config = dict(
    model='image embedding model',
    dataset='retinal OCT scans (Kermany 2017)',
    train_examples=98430,
    image_size=64,
    crop_scale_min=1,
    horizontal_flip=True,
    targets=['finding'],
    num_classes=4,
    embedding_dim=64,
    arch='resnext',
    norm='batchnorm',
    activation='silu',
    depths=[2, 4, 2],
    kernel_size=3,
    stem='deep',
    avg_pool_shortcut=False,
    widths=[128, 256, 512],
    am_softmax_margin=0.1,
    am_softmax_scale=30,
    init='small_normal',
    residual_init='scaled_by_depth',
    optimizer='adamw',
    lr=0.0023,
    beta1=0.9,
    beta2=0.999,
    eps=1e-06,
    grad_clip=5.0,
    steps=8500,
    batch_size=256,
    epochs=22.1,
    lr_schedule='wsd',
    decay_fraction=0.4,
    final_lr_fraction=0.01,
    warmup_steps=170,
    weight_decay=0.06,
)
Rows from block 4, named by matrix and row number. Rows with one number belong to one channel. Each number is 500 + 50 x the weight over its row's rms, rounded and kept within 0 to 999. All counts start at 0. Numbers have three digits each. After the name is the row's rms in percent of the matrix's.
# convs1: grouped (4 groups) 3x3 conv (model.blocks.4.convs.1.weight, 128x32x3x3), inputs within the group 16-31, a 3x3 kernel for each
# convs2: expand pointwise conv (model.blocks.4.convs.2.weight, 256x128x1x1, transposed), outputs 128-255
convs1.2 095:569555537567529517407426398472446560500517527440480467475509506518530536525467545475470485488517501529569517455464539377491438463435424496562522513520498361395333519580545575457546564516547583501562640459549590507488513500546534511535416481393520509518555463542513531518486522498473487536532538582460539512500455569503527543485484426471548437535536467504474510495471490514551528469533433504498521551459546528445464517494482564518536
convs1.3 104:442405426492538460547583538490516550398489467470480519579542678491546525573518567480505472518529561541516528549555592451505489584553642420394411492524464524573541506548492534436513498421456436482445483462478508454473538491556512526476531540451380396469400421456537539575544635554555481507489481495561603549552465525493475539481489488535595544535549586509544492505447540520476522516500615543561543613577566492500498520521531416476416
convs1.4 122:501479504494544514483517505506475489513513493490537541503444522474482487455534493455535555349388409503505490465506485496479472485492541502507529496549535487527536428540407562474517550514534496454456499504461488473493505511645511546573484532501417443421534502513611616638466493501530516506580530602502567499514478494550524537469505548436477479439517483505460447489506383539477474582484575457463512494499507417513482482519529533518513
convs1.5 093:512484526502464449474468464485502432454520402407499428464461451508527531480485463516502479551460520470461472512568477470551452369459352563529550524484469486457474490335505409403470461409486505454557492479481455465450530523426514482442508520528500479511464501465385433334484445514490501517493533502477448464436490485483426503588559548617505526544440435488519471474555516467539542474534451514513484445485447522440546549410496551504493
convs1.6 088:521501509470412469437433473507471452443492465569532505483500489490521502560521494365376393479498520508539482561571542520539397552524554553530491441425459409400462462477524537441535563453532497499547443452480438426443594506409473511531471569501425506523440446382472472467504496524486481512538445428544516544504468472564470516536511485486534512516555521461482511484472509590542576499500472490540524518527507416375450559570561576579559
convs1.7 091:411405428437458459518511504571551599467503504586575573548520573478490489495462530482527520520479477518514484464461616546544563690647682427430418468445467478502485458422460479459501548541563476490464515563544462455471550548595535482530437473507492516507564549546571565604573576528501503474486446465536514490470473488530533568467487471530532527453468458497513514494504456471511521509514553519501513499476464528552548545570555542522475
convs1.8 119:465514543447442519469501584468490514453513539383520524478480453562537468449543396545484519536466443513414368538448424495539487382513469466470521430445542515513606565446426561554374519468426466546534508477457452509497472506465453522460496542538457510526482576508368525488535465443533481410586486478556532489534536392591507424464441589418428531470474537506487530453466478548417408475521541493498510467474480546472426571489370506509414
convs1.9 101:392421412485452487447461488554525519511501470498475474600556557536426529477462478536586532492520532427464443597526612526517460533449439400444380472443494458483503446446503439447436465442477488507523492475483471447449491519543551457552467501510554554559486458466430359377500502498489454426448423398494461537465414448502471458416474436530512509443528528569489533426459438517561486557531539564513560462482396503522507413493488487443523
convs1.10 104:494465448492516482546536531499515508502504506401385373527505517458493437467489474427433374535575563441470450527512577546472519585524453509508506510551479510507509488598553498466454497486510384456431447465469550479549504541552490510505441465486399424452535494499639583522509535537521530530559551591536609577500470498541549558464406393487552490544506525541536472516527500451439429553541518464476458519562530470477474531549542479474441
convs1.11 079:454445473513519487540466545545515517552496534525462471481444449513454472469482437416435426527492480488530553457488497575504573570549473469493498500489507491448519418433494435411447463553512489433440437459452546493491552545608495481542423349523472441465580557572602491461456433459439468466468493569455473531416441443478517495377446440512514526501478502471485449442453382413481421503508511496473486554541502453478519517523522454520543
convs1.12 109:555511453543463440564479450494556451557497463589457430425536449460523489513491449507514460456496487430447533395569487570505461540463443592516470544461438561477464378466557382531525472514553504486491495543517527498445565518391550481407544500498479509511536531471520404364483506550423492557487533526452450552388518509478508586588529473501427438505465516518492539430467504464423579512522383503509468496511474415526511372515543416502522
convs1.13 096:410433442516509503424415455530480554518457476546527488590524563530434450478507471547585574462494488430454439522481563543519509587555502400425404507444494431452466463482508475489475535563514490467479436399459509514503454484482495452516389439454533492522542518516519512488574587545465472477410433376523499521475464534511578512460500502521525530407439465556534565472483494503600481553476498550536519410421418541532541463489458470417442
convs1.14 103:464509491524500493531485498414463451537465535671623634450484457456426489522582539520429463443511512472506464400505430563492568576611584431472460500514456574515522486535503516488493460509459470519476464484460456453464494549539499508502556512491460510479572555568575580587411409475531466545457465497423493487524513501485531480512583496459560442493476457489464482546509566479446447550528519435463474479484482489407448415469455440509469
convs1.15 082:563501542495439467540511550557498562485509523509469510518553474478470475557468521435415474508530522529539491514568571539569497474481487557516510487462515493486512545544601522492544458423476573449580579471430465395424528484428499496510490537458492511541563517435334407407447522520474532542502503495491541544502504561488466499486517442479458495553520499510539525486492540552599552473469384526492503626551586514399534528551529573589542
convs1.16 094:463471478481530467522524529471486520488444455512528526523540642435480468471481522453447404514545527411435434499513580456467500520526507463455431498545470548573544502589538484440466559529507445481479407409430428444397507540556535577504533553443377444509479484492586556575545533491503408507505557483549629585470426464544570527410408407497606538491525513509524474532491498493476465538538621528551554548533513443442420500515482522550470
convs1.17 100:518537532555513496596576571439487449468503528396467427490493503403549423360484404540537543505517510520497547499513491522491493304384326496483502552509518624579600503484484529613504481498456421460414446501462506521438469480427503533443588531535470461469505554494438483453486517502486536483504532540495540480431547430456463434534533566489445479582504543520541574450496478494480447506536565453548463505547510514513513530572522525531531
convs1.18 090:515527541530542495405428387478455522488503501428454464508515527548534553528481532495522507479483486512510503454468522459472457504462481480529511487511471324402305524567532596456591560504568583466552638487569583567510454520532479451508323396382558517554578486520534521524549565534528487548503478554483523531553480596525529558473499466490500437502520415488485504512495499526561558478477426525524513536467497544508509513492466525449490
convs1.19 109:551520560550502493394427411488472556493517477499550474475509462501514524464383460439384433446426468485498475514528585438524412479502474544553573526553511392447415514579467543468548560480542555444553611475568560493513557490535519510560466533470468494487557478505546546542502504461454453513541544572461544449453478510513509521465435467461510459554506431559485481470457466505495477473516419468479504401372454465465464510497489605538551
convs1.20 106:423439433415411398473468471537536553476498488619605585554513505561487525597581614521583567490484490545528495416406467427476482660636666414419442466416427449476462423393418507470480496448463408429417508511503522493524540532596511483552461481506463487461504496468577557521552525520518494501422436402476419457497456487498487485507544534508501498423457468510488523478484518513579546546527538561531566480478511522542539505524510479473466
convs1.21 088:478442462450479504502488533541498532515433493536457476535522508532465464451397405481462470499514492385439486569562576500470529441420426479449445457475494517500548458473472312417404479545462481492497444519451452462424469467525461427515479477545528509525509464472499477490476459421454442444467449426506487501353373427477539438374384408507519536433499531519452433435448396434451396522536541558514486420428421462494472452463538468487506
convs1.22 092:459512500543520495473470477494480535505509511379455394526459506516498514460471379531565563483499507449398450470463546531530505518572461498536541509490521439445457505558521453508474489475465452484458523464591618529572475521530547498562392410436442441504564480516566569499594606545490461483435507511539561525478469436494549517478498526476478517445396416556567537465433479452504444535497483531529534425371362469480523418511458555434578
convs1.23 079:461469408458459422489495555477518452533529533558460522589548507498483441448482472440399383480469466503532508505524460518544593574502531419486433517501462488503547436437427517541598488437423449490482456515541513453510510531517549486496468481538498552480507530580581490497437420425517529517500503469408396370521553570474499458480445403428454379541556593442433429480543519471537466598546545486471479505538537435448506542494524515441472
convs1.24 111:501503569432464512439539551476492494469526495370498492469481467583638522481520445523474522504485472519405406591485453447511488380490432462472544421477513474551568566447397571528381518477420466561519523471450497547511437492455453563493450511565522516557491536514398516482497491409526467425582476470541503463535521390617494429455423581413441508471484501533533568489471461585466407438520540516583531491549490543489424564463403494411413
convs1.25 102:435443459446453422447494488487482490478468486505501514576532578544453547579538572525587558547542548510527532457396475477447482563533536404429386466429407429478452528500549483476474453428433532448501458453441494494483499472561476405492438447449560518570497495513482493487515541539544521497445446383506469508515498523481487456471524484541514508482530540498478494496480538493603569545465529559513552554500497549549549468504492371397446
convs1.26 088:398426455476474457440449445421477509463457495554533531530509531545474493542570497520594579516481481463468474383427499496489526599530593364395403493439470414469436448398427576503548541545535478439489423475447447530505482504527529490543428484453432453480509472487567545567531535485564537517514465450508451455594546532538493525488517505519508523398416421512517535518545492494474537553465535564530518518502446547562575518507544453398410
convs1.27 098:485477449454491485474484496557530518510446509517486498533512520523462506432421473504503509478496468441437467597554563476466543424433433466433422432454461481495500498448488374418471388429371508534531479540498471466425465452501480441486528510568538546528509510508402393415503443481437418436453418413530457493403407479411488405422387420537517492467528528522461494473477425461510458487489500542510505432431408445499476427484489462474526
convs1.28 058:516593521455439465515518540468473506525547511539546569495520437547547484518535546509489481472501503532485450387480354540536470530584509535599555488454470527499513467454533477515534463409391547507554485511475460405426537436415455413445491502492432486501526569487413406482490525529503508529479448460506427509516469502474434470534564481450421434603548544521497525510471522521552503479480421491451462564552548526454465470518443518445419
convs1.29 107:529485429570443407584450437494493480576473486653519499449534470452535518558569507458512416461486513429500524386570479631528493626543485559499464554452384567422431394490540412564506477493561503460487480539532521448437551550460514474431488481480534524511584538493593467445480478508407519519475501484459506570398545513438515558542538466467446464445460514488484515454481508482423566525506419529526503515512476365523474354497547371527546
convs1.30 070:499534471469508442572514505411461480487520481657587538549499497518541503581541523527520525488499493433419424457493477450420446735679581435524482466510425556542519488500518475484474454473510463499502535502454477493531479473522536526525542517518467503477471536483552536502570558531513474518348351452496549502472426474416392491529559461483551484539491482525529539524432502453399447528530518494562527473493499505441528489513512474520470
convs1.31 098:576511523528466493457429441510453532472483493508490510471516478504500538532458555445385435525518507535586507461507538407487402421397405562545493510490476451439419539537560551461548514474527590491579609442520497443417551529442529523514494568424510491524523487500392435431435481472487492529561522537463524516509480564523490548452456389520512463554537490454450469481463514537537535475515423510494516570482590524367475541494498572566534
convs1.32 111:481513480445480530518523536519491511518474453518540469435468458396500465486520489578518579465515485484431459512551552458438418554481512597603545516461514504529573468500528440439497560512522457415439564547528503501397553549543465461542518484554517542529491464469481527502497443449427461519531512533468426507490462467467433412409389434508497401487522482525485513502474440518485513528590543451450511502495553558531539441430488423406417
convs1.33 107:435442481477496475475469464486409388414451468460451502401399394417435398487448424364415434473486495575514563480479444471469488404455475587606589456479491487506455498487521521445502526488451588584510515510489437477486536502562500528534550522460531512478498536530524502517430472446445444464471461465505509474527514458503509460520467419470454422360443397453473475478502459448482514495493550513542517516510463450475489508502508592537531
convs1.34 098:567587575510528500445448454447435452533506548490494469532552551492490509433490430574545558483498465444450444466494458481448477526507527400342399544506429536514514511474490472478422465487447402430430511518487587544614483459469465487384392415390462431484514516513516502527531557573431514439458510461497494471475502478524525508466465436472490471507525521546560556512489517543505521522511503489466425423415404611537583523481496438460422
convs1.35 107:501432453486546544501466522402472483471443464565613566439335414484515565548462510422438433476525492419457528493492459466478425526539576565582540444469451513539540475493396521532488428524562467476447528505487505459435516522493481539514421512595529560530516500475426455457468359392494528554473472562413402412468428417610589545448443487493456449580582457368387444458464450554470480544563490465523498469478578455489457486503513459472560
convs1.36 102:486427428476485474546520514433538496525504428423299349401499425474489455530579480581477444467501469475391516457516502451502467473350506576491544484435526481541570617577559480520515530447502440459529455469525479550535599555555470570490488442535543515503502449456476515444514509438480421448511532508491532488476525535446374490469522537434506463499462522569549487449529457470404527534489496489511495477468509483476474530451500473502460
convs1.37 103:430416386565462507555523530523520532475491430536469541427370372517443533579489567447562475582550516521529520477500476532518489475464422525515540462532438402419414397404389602460524531472466552529564429502486381407394480448460562460494521499511506482543463518474454441499442437414554452513545465476503545513512533523449440420551506548514497529511544456492556515520533525478510462506470495495440451536519506425487430421510447551487564
convs1.38 094:576512558564458542416429448516520528452532508512472480436556517571463482446399366540552537516557526607602582521530523485510454467487451506418401650592537559510536601537581524481422438493501482425457510502499534537529572512527534495498457447490509460517495539495552520524523458516548438481459424455480500469453512455401441404484528518499529515406503443562501541523525431514520514576503519560484563420396418465459495532493516512479524
convs1.39 113:448469478447506495481495492517434427477475459470462509336369354380476392502498470380469439504528520575528562419451418513492487404401434593583579520495513505484490486473502526451504509456447542558553531545561401453446560530539523565559537520485541491473514509507545487505468488473462462460487485472448504484431501451435455416486442443477502470345386376457524495509536502460503474523518529554552569532507479404459449483489463574512509
convs1.40 109:388421403471459501553530539493515505521519458517458511448361370461480499512475556438511425546524516542546488486481467576562535416440394533538542467490462444430417386387379550470557559495478545561544420473434377409364475453467542477523554518522505498526451499474474436461424449467482456480513461488523508501532528535474419458556518523532517497490484430534563478562529539459510460509462498493472485546532520425439406419510459520513564
convs1.41 115:423486463476486491517539534506449468494527454490432478336382375452478433586556527434482445510532544486480487404425397504528504366348402554540569510487517435437448456419456536471522518486483521546556482499524381420423542532514535578562526501500526450476511492487474436452472514455490463446535544520467496486438517448398427432503470482502544500413416437495550482491544500413456460529512520544545560506492507392460403447470460517491505
convs1.42 094:493530466459507486482522511547554547564499531478527501625571576586556581643572694562467590463466523422471457547572552484488482501472497486415503508560510436471466488514520450536444458530515522470507495455534510484518448464502459494444444468388519475502501501531416469469578567473509556489564507527539532536522497513498508519558526546547495542573509647564559540474469499502516542473446473473499494462478454600589621502489522468483417
convs1.43 103:505469502474532534507476499403422489471524502498573524427370384430469524479430502508478481483496487442474457445474446459474430533527594587601526460491449557538585459480436462556494448479502459508521497500483549525444511560556473544557339416492513515479494539481510541547486420441469498542439409509386420433414435433469509486440415419468484380531576474460450501459439492530502555517576536456493522427431518492495488411428480455442498
convs1.44 119:498446438536484490548514532492438519495495495489413492458441353524437447585540580428486478516469541512511519520474496542479505450418447494555521418494430366381372414420443553453537532442480567594589490573521402422386523469495528493516504442440529548562477529497488452480472496433548457467525485501523574497538504439506444399523490509513531501414473453476524497502480518488500452530451494518480492489448458455470442477461456555516568
convs1.45 095:504542607494444512488453492531350393481451527406532540497537587394420514478479511495615569402494396580626553523469462433431514570525544436444476564494469589479524493463489502442404570457441437446409510488514538493590510483579547510416520450381554562554508493494549480539494525571434435479485428500542493503462458559564527549501478396457495541489545513541438520498467495553497566493511608583473471546464408532531572447451521503444519
convs1.46 113:556490404555516432543472508522440447396417538434484517540485399518461460556496499447478574449406454557482503498475506407454508439519552478593548351535464453573464509492445526500488542502403462483511446499511363520588545545439577542354562547379498598519440508500457549425542513422540485477507477480436516540452525521440531576392443512369431553424543573496503530488487531442502596535540444541505365544507428537544473512481488545460509
convs1.47 099:476561446438527476493486521538497515514465488486455441484561452487504473588523614503396534453450534399408482512489513479439458488469520476417506481531515399506437483488474484515449452489496542489559502437553496488481462528518490526493467432378457431494482509523431498436487556420452537438553496525476494539437429434500511506503496548509476496535460524537525509469422481523565581503484469490503460468408424569548543452434431444417425
convs1.48 096:515450555524504534525433461466475459485476515510542477425385458425437496539473489457517508479516494559574489440442475485517479550569548630629560519499489528517494457523459519535534569518430502511412489550449479528566516494521578535560492458376565614527520513519520544522488423516505513548494397489388423441458481471538556559449505417464473517473561499506431424494475473549542607516464547524480451518446427467424474470485516539466477
convs1.49 125:431433424484475508541522497482527533494481463399371387446483477499522481537571527586519527459474435466391491483523511475536534414372487611497548465456505531566598563584529478539558528424460415469521419454541514542606549523507528568486484432451549520523449438446516494496498499456505458450506506433490529488511532555478427536461541538408477500498497564537537514422525492437400485532479463534529497464470447485505503554511535525507446
convs2.2 075:533528453473358388531552481499459467458493481339462464470555461457400521459499445462514482385480520455573494519403442493473504511478530468491505473552419499507455437527443505493503488517453430408408512455444563448416425395621483474524510482511443501460442506457431478447505593517472495504436552507495518481483503386551453482516528503537444468447442561486538601518491469483511469513530
convs2.3 093:468553547344528498423429495519392483468322456518500529472454440510433524468467455454471464613437546551549441503447429509538430483492505415534477468467517492510423496538498475467528437476535554425411569578543572372552568569536479378492509438489509461464530514540527546505499525557572443570579471537484557566503513516507591502546563498449385450457439551530451522535458546475506469460381
convs2.4 117:508524480506346500446517477434462548496498505512446367517568490493409494481434516481425526500426549514476539525458482441475551490551529505487568489607482558590473529546477504443571531550531514423492539540378507503543575533565502463507574460542440496486551475494487493469537501407571499484510536494548478530517472422462521453505493559588490339485435543443529571511524532473549529506552
convs2.5 095:504571354582493399467537551510540737432469470482567489482464502471497500488515480520486508410508538490482470491644466544483478495504508480493562490492465471468588493392499513517432553466519543533464526564462478515452544435531514485552538488449519566580512524483562554586547524460541551455505509577609448536539423510538551511579545522507502510489514507559510503510517435539475528476455
convs2.6 078:561485504508494467471507511406523417490508541477555551460491483456504484426537385494505456422486502474542555495677399564569513518493536457472507474483360485522513512497539423537440472502475513518445497589528425453518533501539522540648533447529606513509501494446563460519494505420533494610503518564561583513523540507564500539541485456496413545414445504590546528603491496518574471458517
convs2.7 107:485576453484458462455490535528466475499401375516442448412518429414449479480454423521457456553477540498493412489463531450561456400546525475432531443529486509507462445469490399432453398462541477463481647502476513526456496466430448457387424475539544469404402525463486513451559492511554455509569526535560527541487488444436480516566575631472517452422503521526421482510446504488431516517460
convs2.8 135:381425440450582510459493515508507591475451465464575507513464571451603490507421424458443527450560509476441507442481495504451494557434465511500433537444458453490543551429460427538453494441387521594527445512595514536511516470436465461397451596499448434497470458460508444468416419519407487484518435392465491510466454562466541499429399449489599546521596466487443413473497478492410475439467
convs2.9 097:388592498513531460503605581484538503458482516522491512506532516581467557531516526488526508533541501543453510492598450503515520513505446577471480554482484541529476606393490512506575496579562543458432508496543474441530622546570563374464538478496489556457511458505565594599595508525575492522536517500542571514517446594531529507555591455541398514423537512483556573530507458514566534449532
convs2.10 105:522492566444450539480444526498489414534463476477432447515511477472450554461561498499555426517461516599605501531475444455619539526531675461599518451530515558471438429583515397415494510476452487434544503631453444488569576486473476425603490441573463464454474507537535443437501484531460446467463481541555470536488560546615519508445485512533450398530403481467510465588442504631532490448458
convs2.11 062:528488453560442432503488470466522522501537338465430421508485473360496479448548573473514435444470521533577463525399503445610509425513640525543575477508456496480480475506510423489516496504540421541519523490398448523503541415433575563500496468549443488525451493514467446452573473511561547468504544560505456499537490541635498471500505606507505480531481508415481505482534470613456500509503
convs2.12 129:467460454522612467518436479479514614418444396459580599528461561447562454469477434445453577432514507518468437463472483520451463426412526464540441502445495473449550479465534467575481519459415455572469514527626454492509512470464449525463427599467526448523415555430488460510463432447432554490455439477485476485434492441500572493457459520442575504527579507513421458444478505474369483408447
convs2.13 104:534608459513475508543564535531471482507509460546463480404571462534463503509483587525519496526467511485518455529464530475497510407553444528491488469532552540418450501453427419484573531594613538430456536472481503505474478510521503439436512468423512440388464504552504613455555535468590440515597585536531540453476435493449445471527612563517457476412497517456446555527459495506517527519587
convs2.14 105:582471495509551494511472490534481474477523466538430503558438480513506540524489547432460518476432535514446498507537452459397461583578511494502431470469499422477460537567492501526512581570455537540567492543513514488532527559459418510462450495539481462531501504464411465440472489505478441502503441462378499565548462410365506540578410425405567564488436539509504458521482564410479457526459
convs2.15 066:513502495483544428515512425501570440401529477454549492470477486417471441499495454410498422474502551464460533518487457498408478436441544506437477455533430471431506509459453355541452523474454461508443458531504407463490418463620516485532345497532555525478460530389454511449465547482452480538462512471530524482493517471488461499456456401448460504453488487596440544571477464432547520465510
convs2.16 085:489517558389446517436573502481435413458328584494439491547532513494493496534426467481484371492441537555461536497558480417482469506484537448500454475477453607469424479465504525475511536481518541463448448606490498475544570522494495439589471508532544479427555496570531502432484513549499413514506559418492541494520534526428506498457517444475474424516461477476559513586429579514567498491484
convs2.17 084:430449523482529493376292497505489606483455462491491480507430515495517490459454421524424580448454560549501490528540513462481514487440592422513505485466482472480508488481482433432457496450334471518537506536520465538517541425424492479556435512435515488501517487494530475501512494499358486462485366443512491556460454490473525512356434412483533494577546417484516369523499500496441495483390
convs2.18 080:489543440447418401558546492481454479397499464381494484474540438483423514484497452489494437379457517440572499505484443475519502531510492518458452467559372521469409423448438406506496490501472458400359436496445588464472517460589485494463529478523484520424477465447489506431491539442520484489473523460511490453466456429492444430498516493546480446448446542464491560495481484486519510555565
convs2.19 106:543588462464379501481504431475447526545500485421489440484556475493413499445516428469488455484512482457527504522429434538472583523514522427511547495556463541527466486502468477500532512529488482390421503505481490445438465382589497463545534450461379509477449482489483504556567516485568531513422555513566359473483486398605495464522551484591407406500413516488522569515561439502573524473475
convs2.20 109:543616449481495466520505492513459496511474406552493496465480439436479433429486497449469510546454509434490471500375440492479475457610468444454505476513514440527421467531466469489498457517543503498485648461501529447448448451472491390375421472565495464459409513506412581502578472470583454567581485552473513471455491487505476510581578634442474519439482569539415505510506502437449520483415
convs2.21 084:515562560486504451530602482542540460497470535499465489601572541569522500579520485479548422583545450514418493472460547470518531535506527530494560502536484555463483538380593489497520522496573465503549586560482427582566554505509523508489526517606531553456446453544479558509664466517632499503540589545475491522490572530524502468562580505480531570487485598536563562569497500539575565599560
convs2.22 089:522490486456460564498446513470490484528449494515506435469578475458480518420535600518519507452452431511546479492479438486515561447504512453509540551520488558524497442551460424454591480600559489436501413484485490486508518452550627458525533449492394520382535430470555541541482441425517462448563535476573523399529465524610483479514561442562434473452498514435489497514547470570500493517532
convs2.23 066:456516487451547476518488494393530514464483480472428481518516582537524534516487644397509479484462570593479509525557464417502448554532552471521460407505525450492531461524518428494518570587516508539519536554534496492579594588534479501502507513486421451525495485545539493452487457402559425499498480566447515611564501515506461523459522460455491582480504515447501511557476486492540469457513
convs2.24 112:459428391418563458454476532496449611420475439465555485543511588450595534543448368508486540460532506515433505431482490485483526547403503498515466529438444502472540482413497431520417482381334553580484454481588507543498528491465456461377471596515429446483501428424516461494451366471396478441465472429490472548461478569476557502443439476511593535490610503478467436454514479538391496460509
convs2.25 089:433611460419461482505511422471440502485503429512493508432458447493449494472475516446465523545464485455462455436461411482477512445560427522426533528518487426431420483379418364436550469502566462429461595469478557386465533488600532381397505414461488481430504456501461588491507477468557499547554479488565520455455426462451493514533597597486396466410474492456415585474527403419505496472510
convs2.26 095:499584405490458466529501533516456460518487448499497478430505453450461461447434463559477422480427483397488448466484521468504488437597446545376535504545466523445445450414479421417459460418516481480465597502487588489472543483454506464426442463514524457415444469515505547489538477461550474535572505537568559467403445478422425498585550646519489464400540549484427490510464500467467462548539
convs2.27 093:506561500448511436494586462501553422471447525520496502556527550550506524615521489511501441536552464487375480460515499544470546525502461592434529506519452575473534537363567502539528558520558526537521528542525503533487593570504514480419510510587517587433462481550548561539623486536625533539531586453539509547501547554467532488578553471520486561447474633547558540578539478473571556526574
convs2.28 055:568487495517509540501462447581539522434513368556491562553406496388502443506476501465462529539442504461488471478483449477455508460473478432461439571472472480436497503540447396477478452466473520513527507499506507479463445499540509518451345499492535473456476430471440546453494576482435471509529514501564497536472466515456575527524541449407495517472446545493461498479446541494433511540503
convs2.29 099:546461494480593510525478424558501563436480454485552561543527570483572448488463448440424531461535505530421394494439500533393502444438545510507437451495539491476524496464607399570519568476437488588444563540626430494509560490443438578517429582433580421547389609421449450484450464460482517469479440507440519493480583410453524473458463496457559552521549498557468470469457482437355512421539
convs2.30 064:564517528400535484379409453578465488506320442539482517470492458495517487507458459462450445603447556494419479480402473440492506504524441407501462463517579423580477473547454473522554497495510489526428554481568483466509422570458460453423416472477478523455406505529436501493509523505551477555528478586460562506484491388415525543583562516457513560429470570543483502503499561488466483538446
convs2.31 068:540525504468411374510534476508497434424498487402511503476492435514437486426500412433464446460569560458540538507465397508485489507504523485525509423562437506464464512512445433516486479476454389476401520477460459433483438365645487535507455458530525531503389513459389491453485602523539472564454549619475523459485556412531419478492502509505446505431448550585505582516477429457570509465528
convs2.32 104:446556538441500482485593657430471368567481530529482474526481540544480507542530606452582434483434491537593499472478476482515474537508522491556544530449421466488409443542538482530512503604580604480543459546524552451484561479534430456532466489600478548473537416591486538576577543467554505472569515502478483521567444584543473525654512465500475478485519475461524575563519520443518549467419
convs2.33 116:396422551469531568524573493452467434495474629484508536462445496680552548584492543467500497488507560537520550525546511535508472548515566501540391434395487495492445549508470479473434541604443586506518488525564480385571526510419421481479520479499530404517530548553537411486332516526457428523472383414455528575551499531478420499491420444506499555505495394491502386565415491485517472405442
convs2.34 096:520500527454550434528529499569499431472428437513483548486464487405490511503498516584479507511458525483510475495531502497558540395478522477542411493467420506446476523490489436580555487485518447441465481490563516453485509488513427441510508438517576449518454539501521488441444559504528449501591482475482612483505476509481512547521480427475486531543482476594537517525426511562493450483553
convs2.35 111:502522489491572530474544398365489388539531573502570472529480487522576462471462538453455396420431477465432578402460471546460530460476495497415570558525482464433497456479465475558513473522479565534526479541552483480495453487491461473505433549563543559480417486422450537556507498392472553498450519392459438448485432558520553500577500464544540565414529526483475524487574450406524580463453
convs2.36 090:440510465554494497509562571391531515548572537484423422544512543609471543512481536490536489498404510456491529478545436470490566570546448522510555511568539428638466465541515613521489523595591596510484574547499521548488552543496447516549521451524507523524554479528498505512489512375557480506545500467467488479571516516475549560522532558575469478518479515527467506567496597444518433538453
convs2.37 095:646474486449541408537440470516418451434435437494514576479512555373552554453587441503473564470484478473577500567618497578566500488521520436494518524528489595523500451499541501554573456516464480523437506473575542496463453408533495508547480513428407484454461526488484516447469575440511465456468495509531472470457525536548450459467492478497500525507507531468553512567476505584452540559577
convs2.38 087:548525439475459422542538556405526531458452408478486458503527474525454490446558494417540521472484551466536466543558441412431497425574535492438499508574430539486446474429439469451455451510501481427458493534452564455499557479555474420451529452527598486480531515442508522410524534440563466532509512473511550422470463414436533503563546552493421449481442547467468536512498416435504492486571
convs2.39 126:430424576412526525562581564478420414491412587530519515479454485638519601548528581499535558496472542571566561587552482514546487568533553500552407493419503492509431489483509502463497529615437592481500464512515510377557457547414450487500525482491508403518550546542555413499379549536485440516492397481504545585598468578481483477520417464545474537506500427484547391596436552480482485442439
convs2.40 093:632461515474547464595421447542449457459472415490510534494496531429556550447582427549493631492516499493561490563615495554582514496516543459491525498490475646499540443500540439537540454511454466494407481462561491478475419425490529539570520532454386482464506527474514461409468549474472425460497481530556456477507514528545504462451414474523491539524497552469568487535498516629438519558571
convs2.41 114:502455576403494499565531543507372431489386532526506512489485510562495610501592527491530588557480529548604542606585417526558449583532577476582453522424562521497383503474554512468555480580499545458509509510549463353513443491455468487546557437538469460501529567544529440529455548511541429541521453518547502529587494590516524472502482493523414484536464472499566411608424561519473512442451
convs2.42 101:360511463495554454362429523509518525492426409510501475510439500422501514485476522529491446450457567585545465550522526409539505404502618485543481492444432454479473532549506436425455467454402483522536524521525338474442592476441480486565495512461440502507498487496578507530467522566442475470524326455511503558512487491500504522465463531473548495549545356487529358525488489475427474473356
convs2.43 112:474537559517495517483588468398497385566599563545490475507465524541519562512463564493519360492460476483394569458519536486468536487520477517413593558456444465479426522472442439532489525579540572502510468568479423505561561577510539439494489507551537600466501490468513533561598454433559553524504562443465476513539465499380454531614545466537512523420489547530470538514581509384551526481477
convs2.44 116:605445570445611449554466439545437480426421495500521609486472608421581560492581516493480563536509536503575501588618491600548425540552574450525468474456559532544552486482517572580526537568494476563526510519595482471544496487452455508525462555496462429563447575494494434450460513528503432504499439523481502500511509550554478472427472474482507557496543524541574475535412563563435515522483
convs2.45 105:517522588491493474474461468495535414451512424530518511475401495427456467459489500507425448551508555539509441542472498442492517383531557498453495467438447426431503500487467406475544482480460506424518501503470480456570456458546523443465428459594565509476478537430481489451455561488425503520521455474519597507535519426453483512523473368490483508491483451573441519527459400511531436443516
convs2.46 132:475576496480483563412467486489487422573439524539542513502460488503482437473470457403465428546499510472503538501492527525494368508507513442572558565514506449496437506488534558486517506460568483474513522490505545445476471486599588430505426463529466604535437497465418564589549505530549550611496511505451506505525538572461453527522611503429465454504478508524444592521565452544588545478430
convs2.47 080:434498476518536490433443487512496540544520429498497469560476526431554550456461612463443499491464567514439471547554450446491511499544557500516484537481486484530508454467520488487435519477409516543523563586541367504397645519426481469604519514514507492513476496522549478515454487580468501468558369500501479517480496427441454537486466508501539516505550455538542336523529545480454491495426
convs2.48 095:403546530446503467452503450431526369501465546504531459496399455528487491532468522445474400500459594477455507568492501467435525477444511521365514492403422482477451485445469424478567476506534511464484484608516518469557550483500657438479375491547491585446435475496431518522497529460492541548465458428480540539512525500512512536541515442456492497432500446544465487569608461468593450428450
convs2.49 132:464503503585504512461481520435514553542576510512440467550451469514469515519454561544492494517405544486456508510472482424467476503534516456534506441533546356584472560584547613449542551544508472488549523569493496493491546532520450501537501447513523475516518508536474475492483483394493508543533432444428556513534547448405543566501489575498516471562464422546480491527457565389470408526412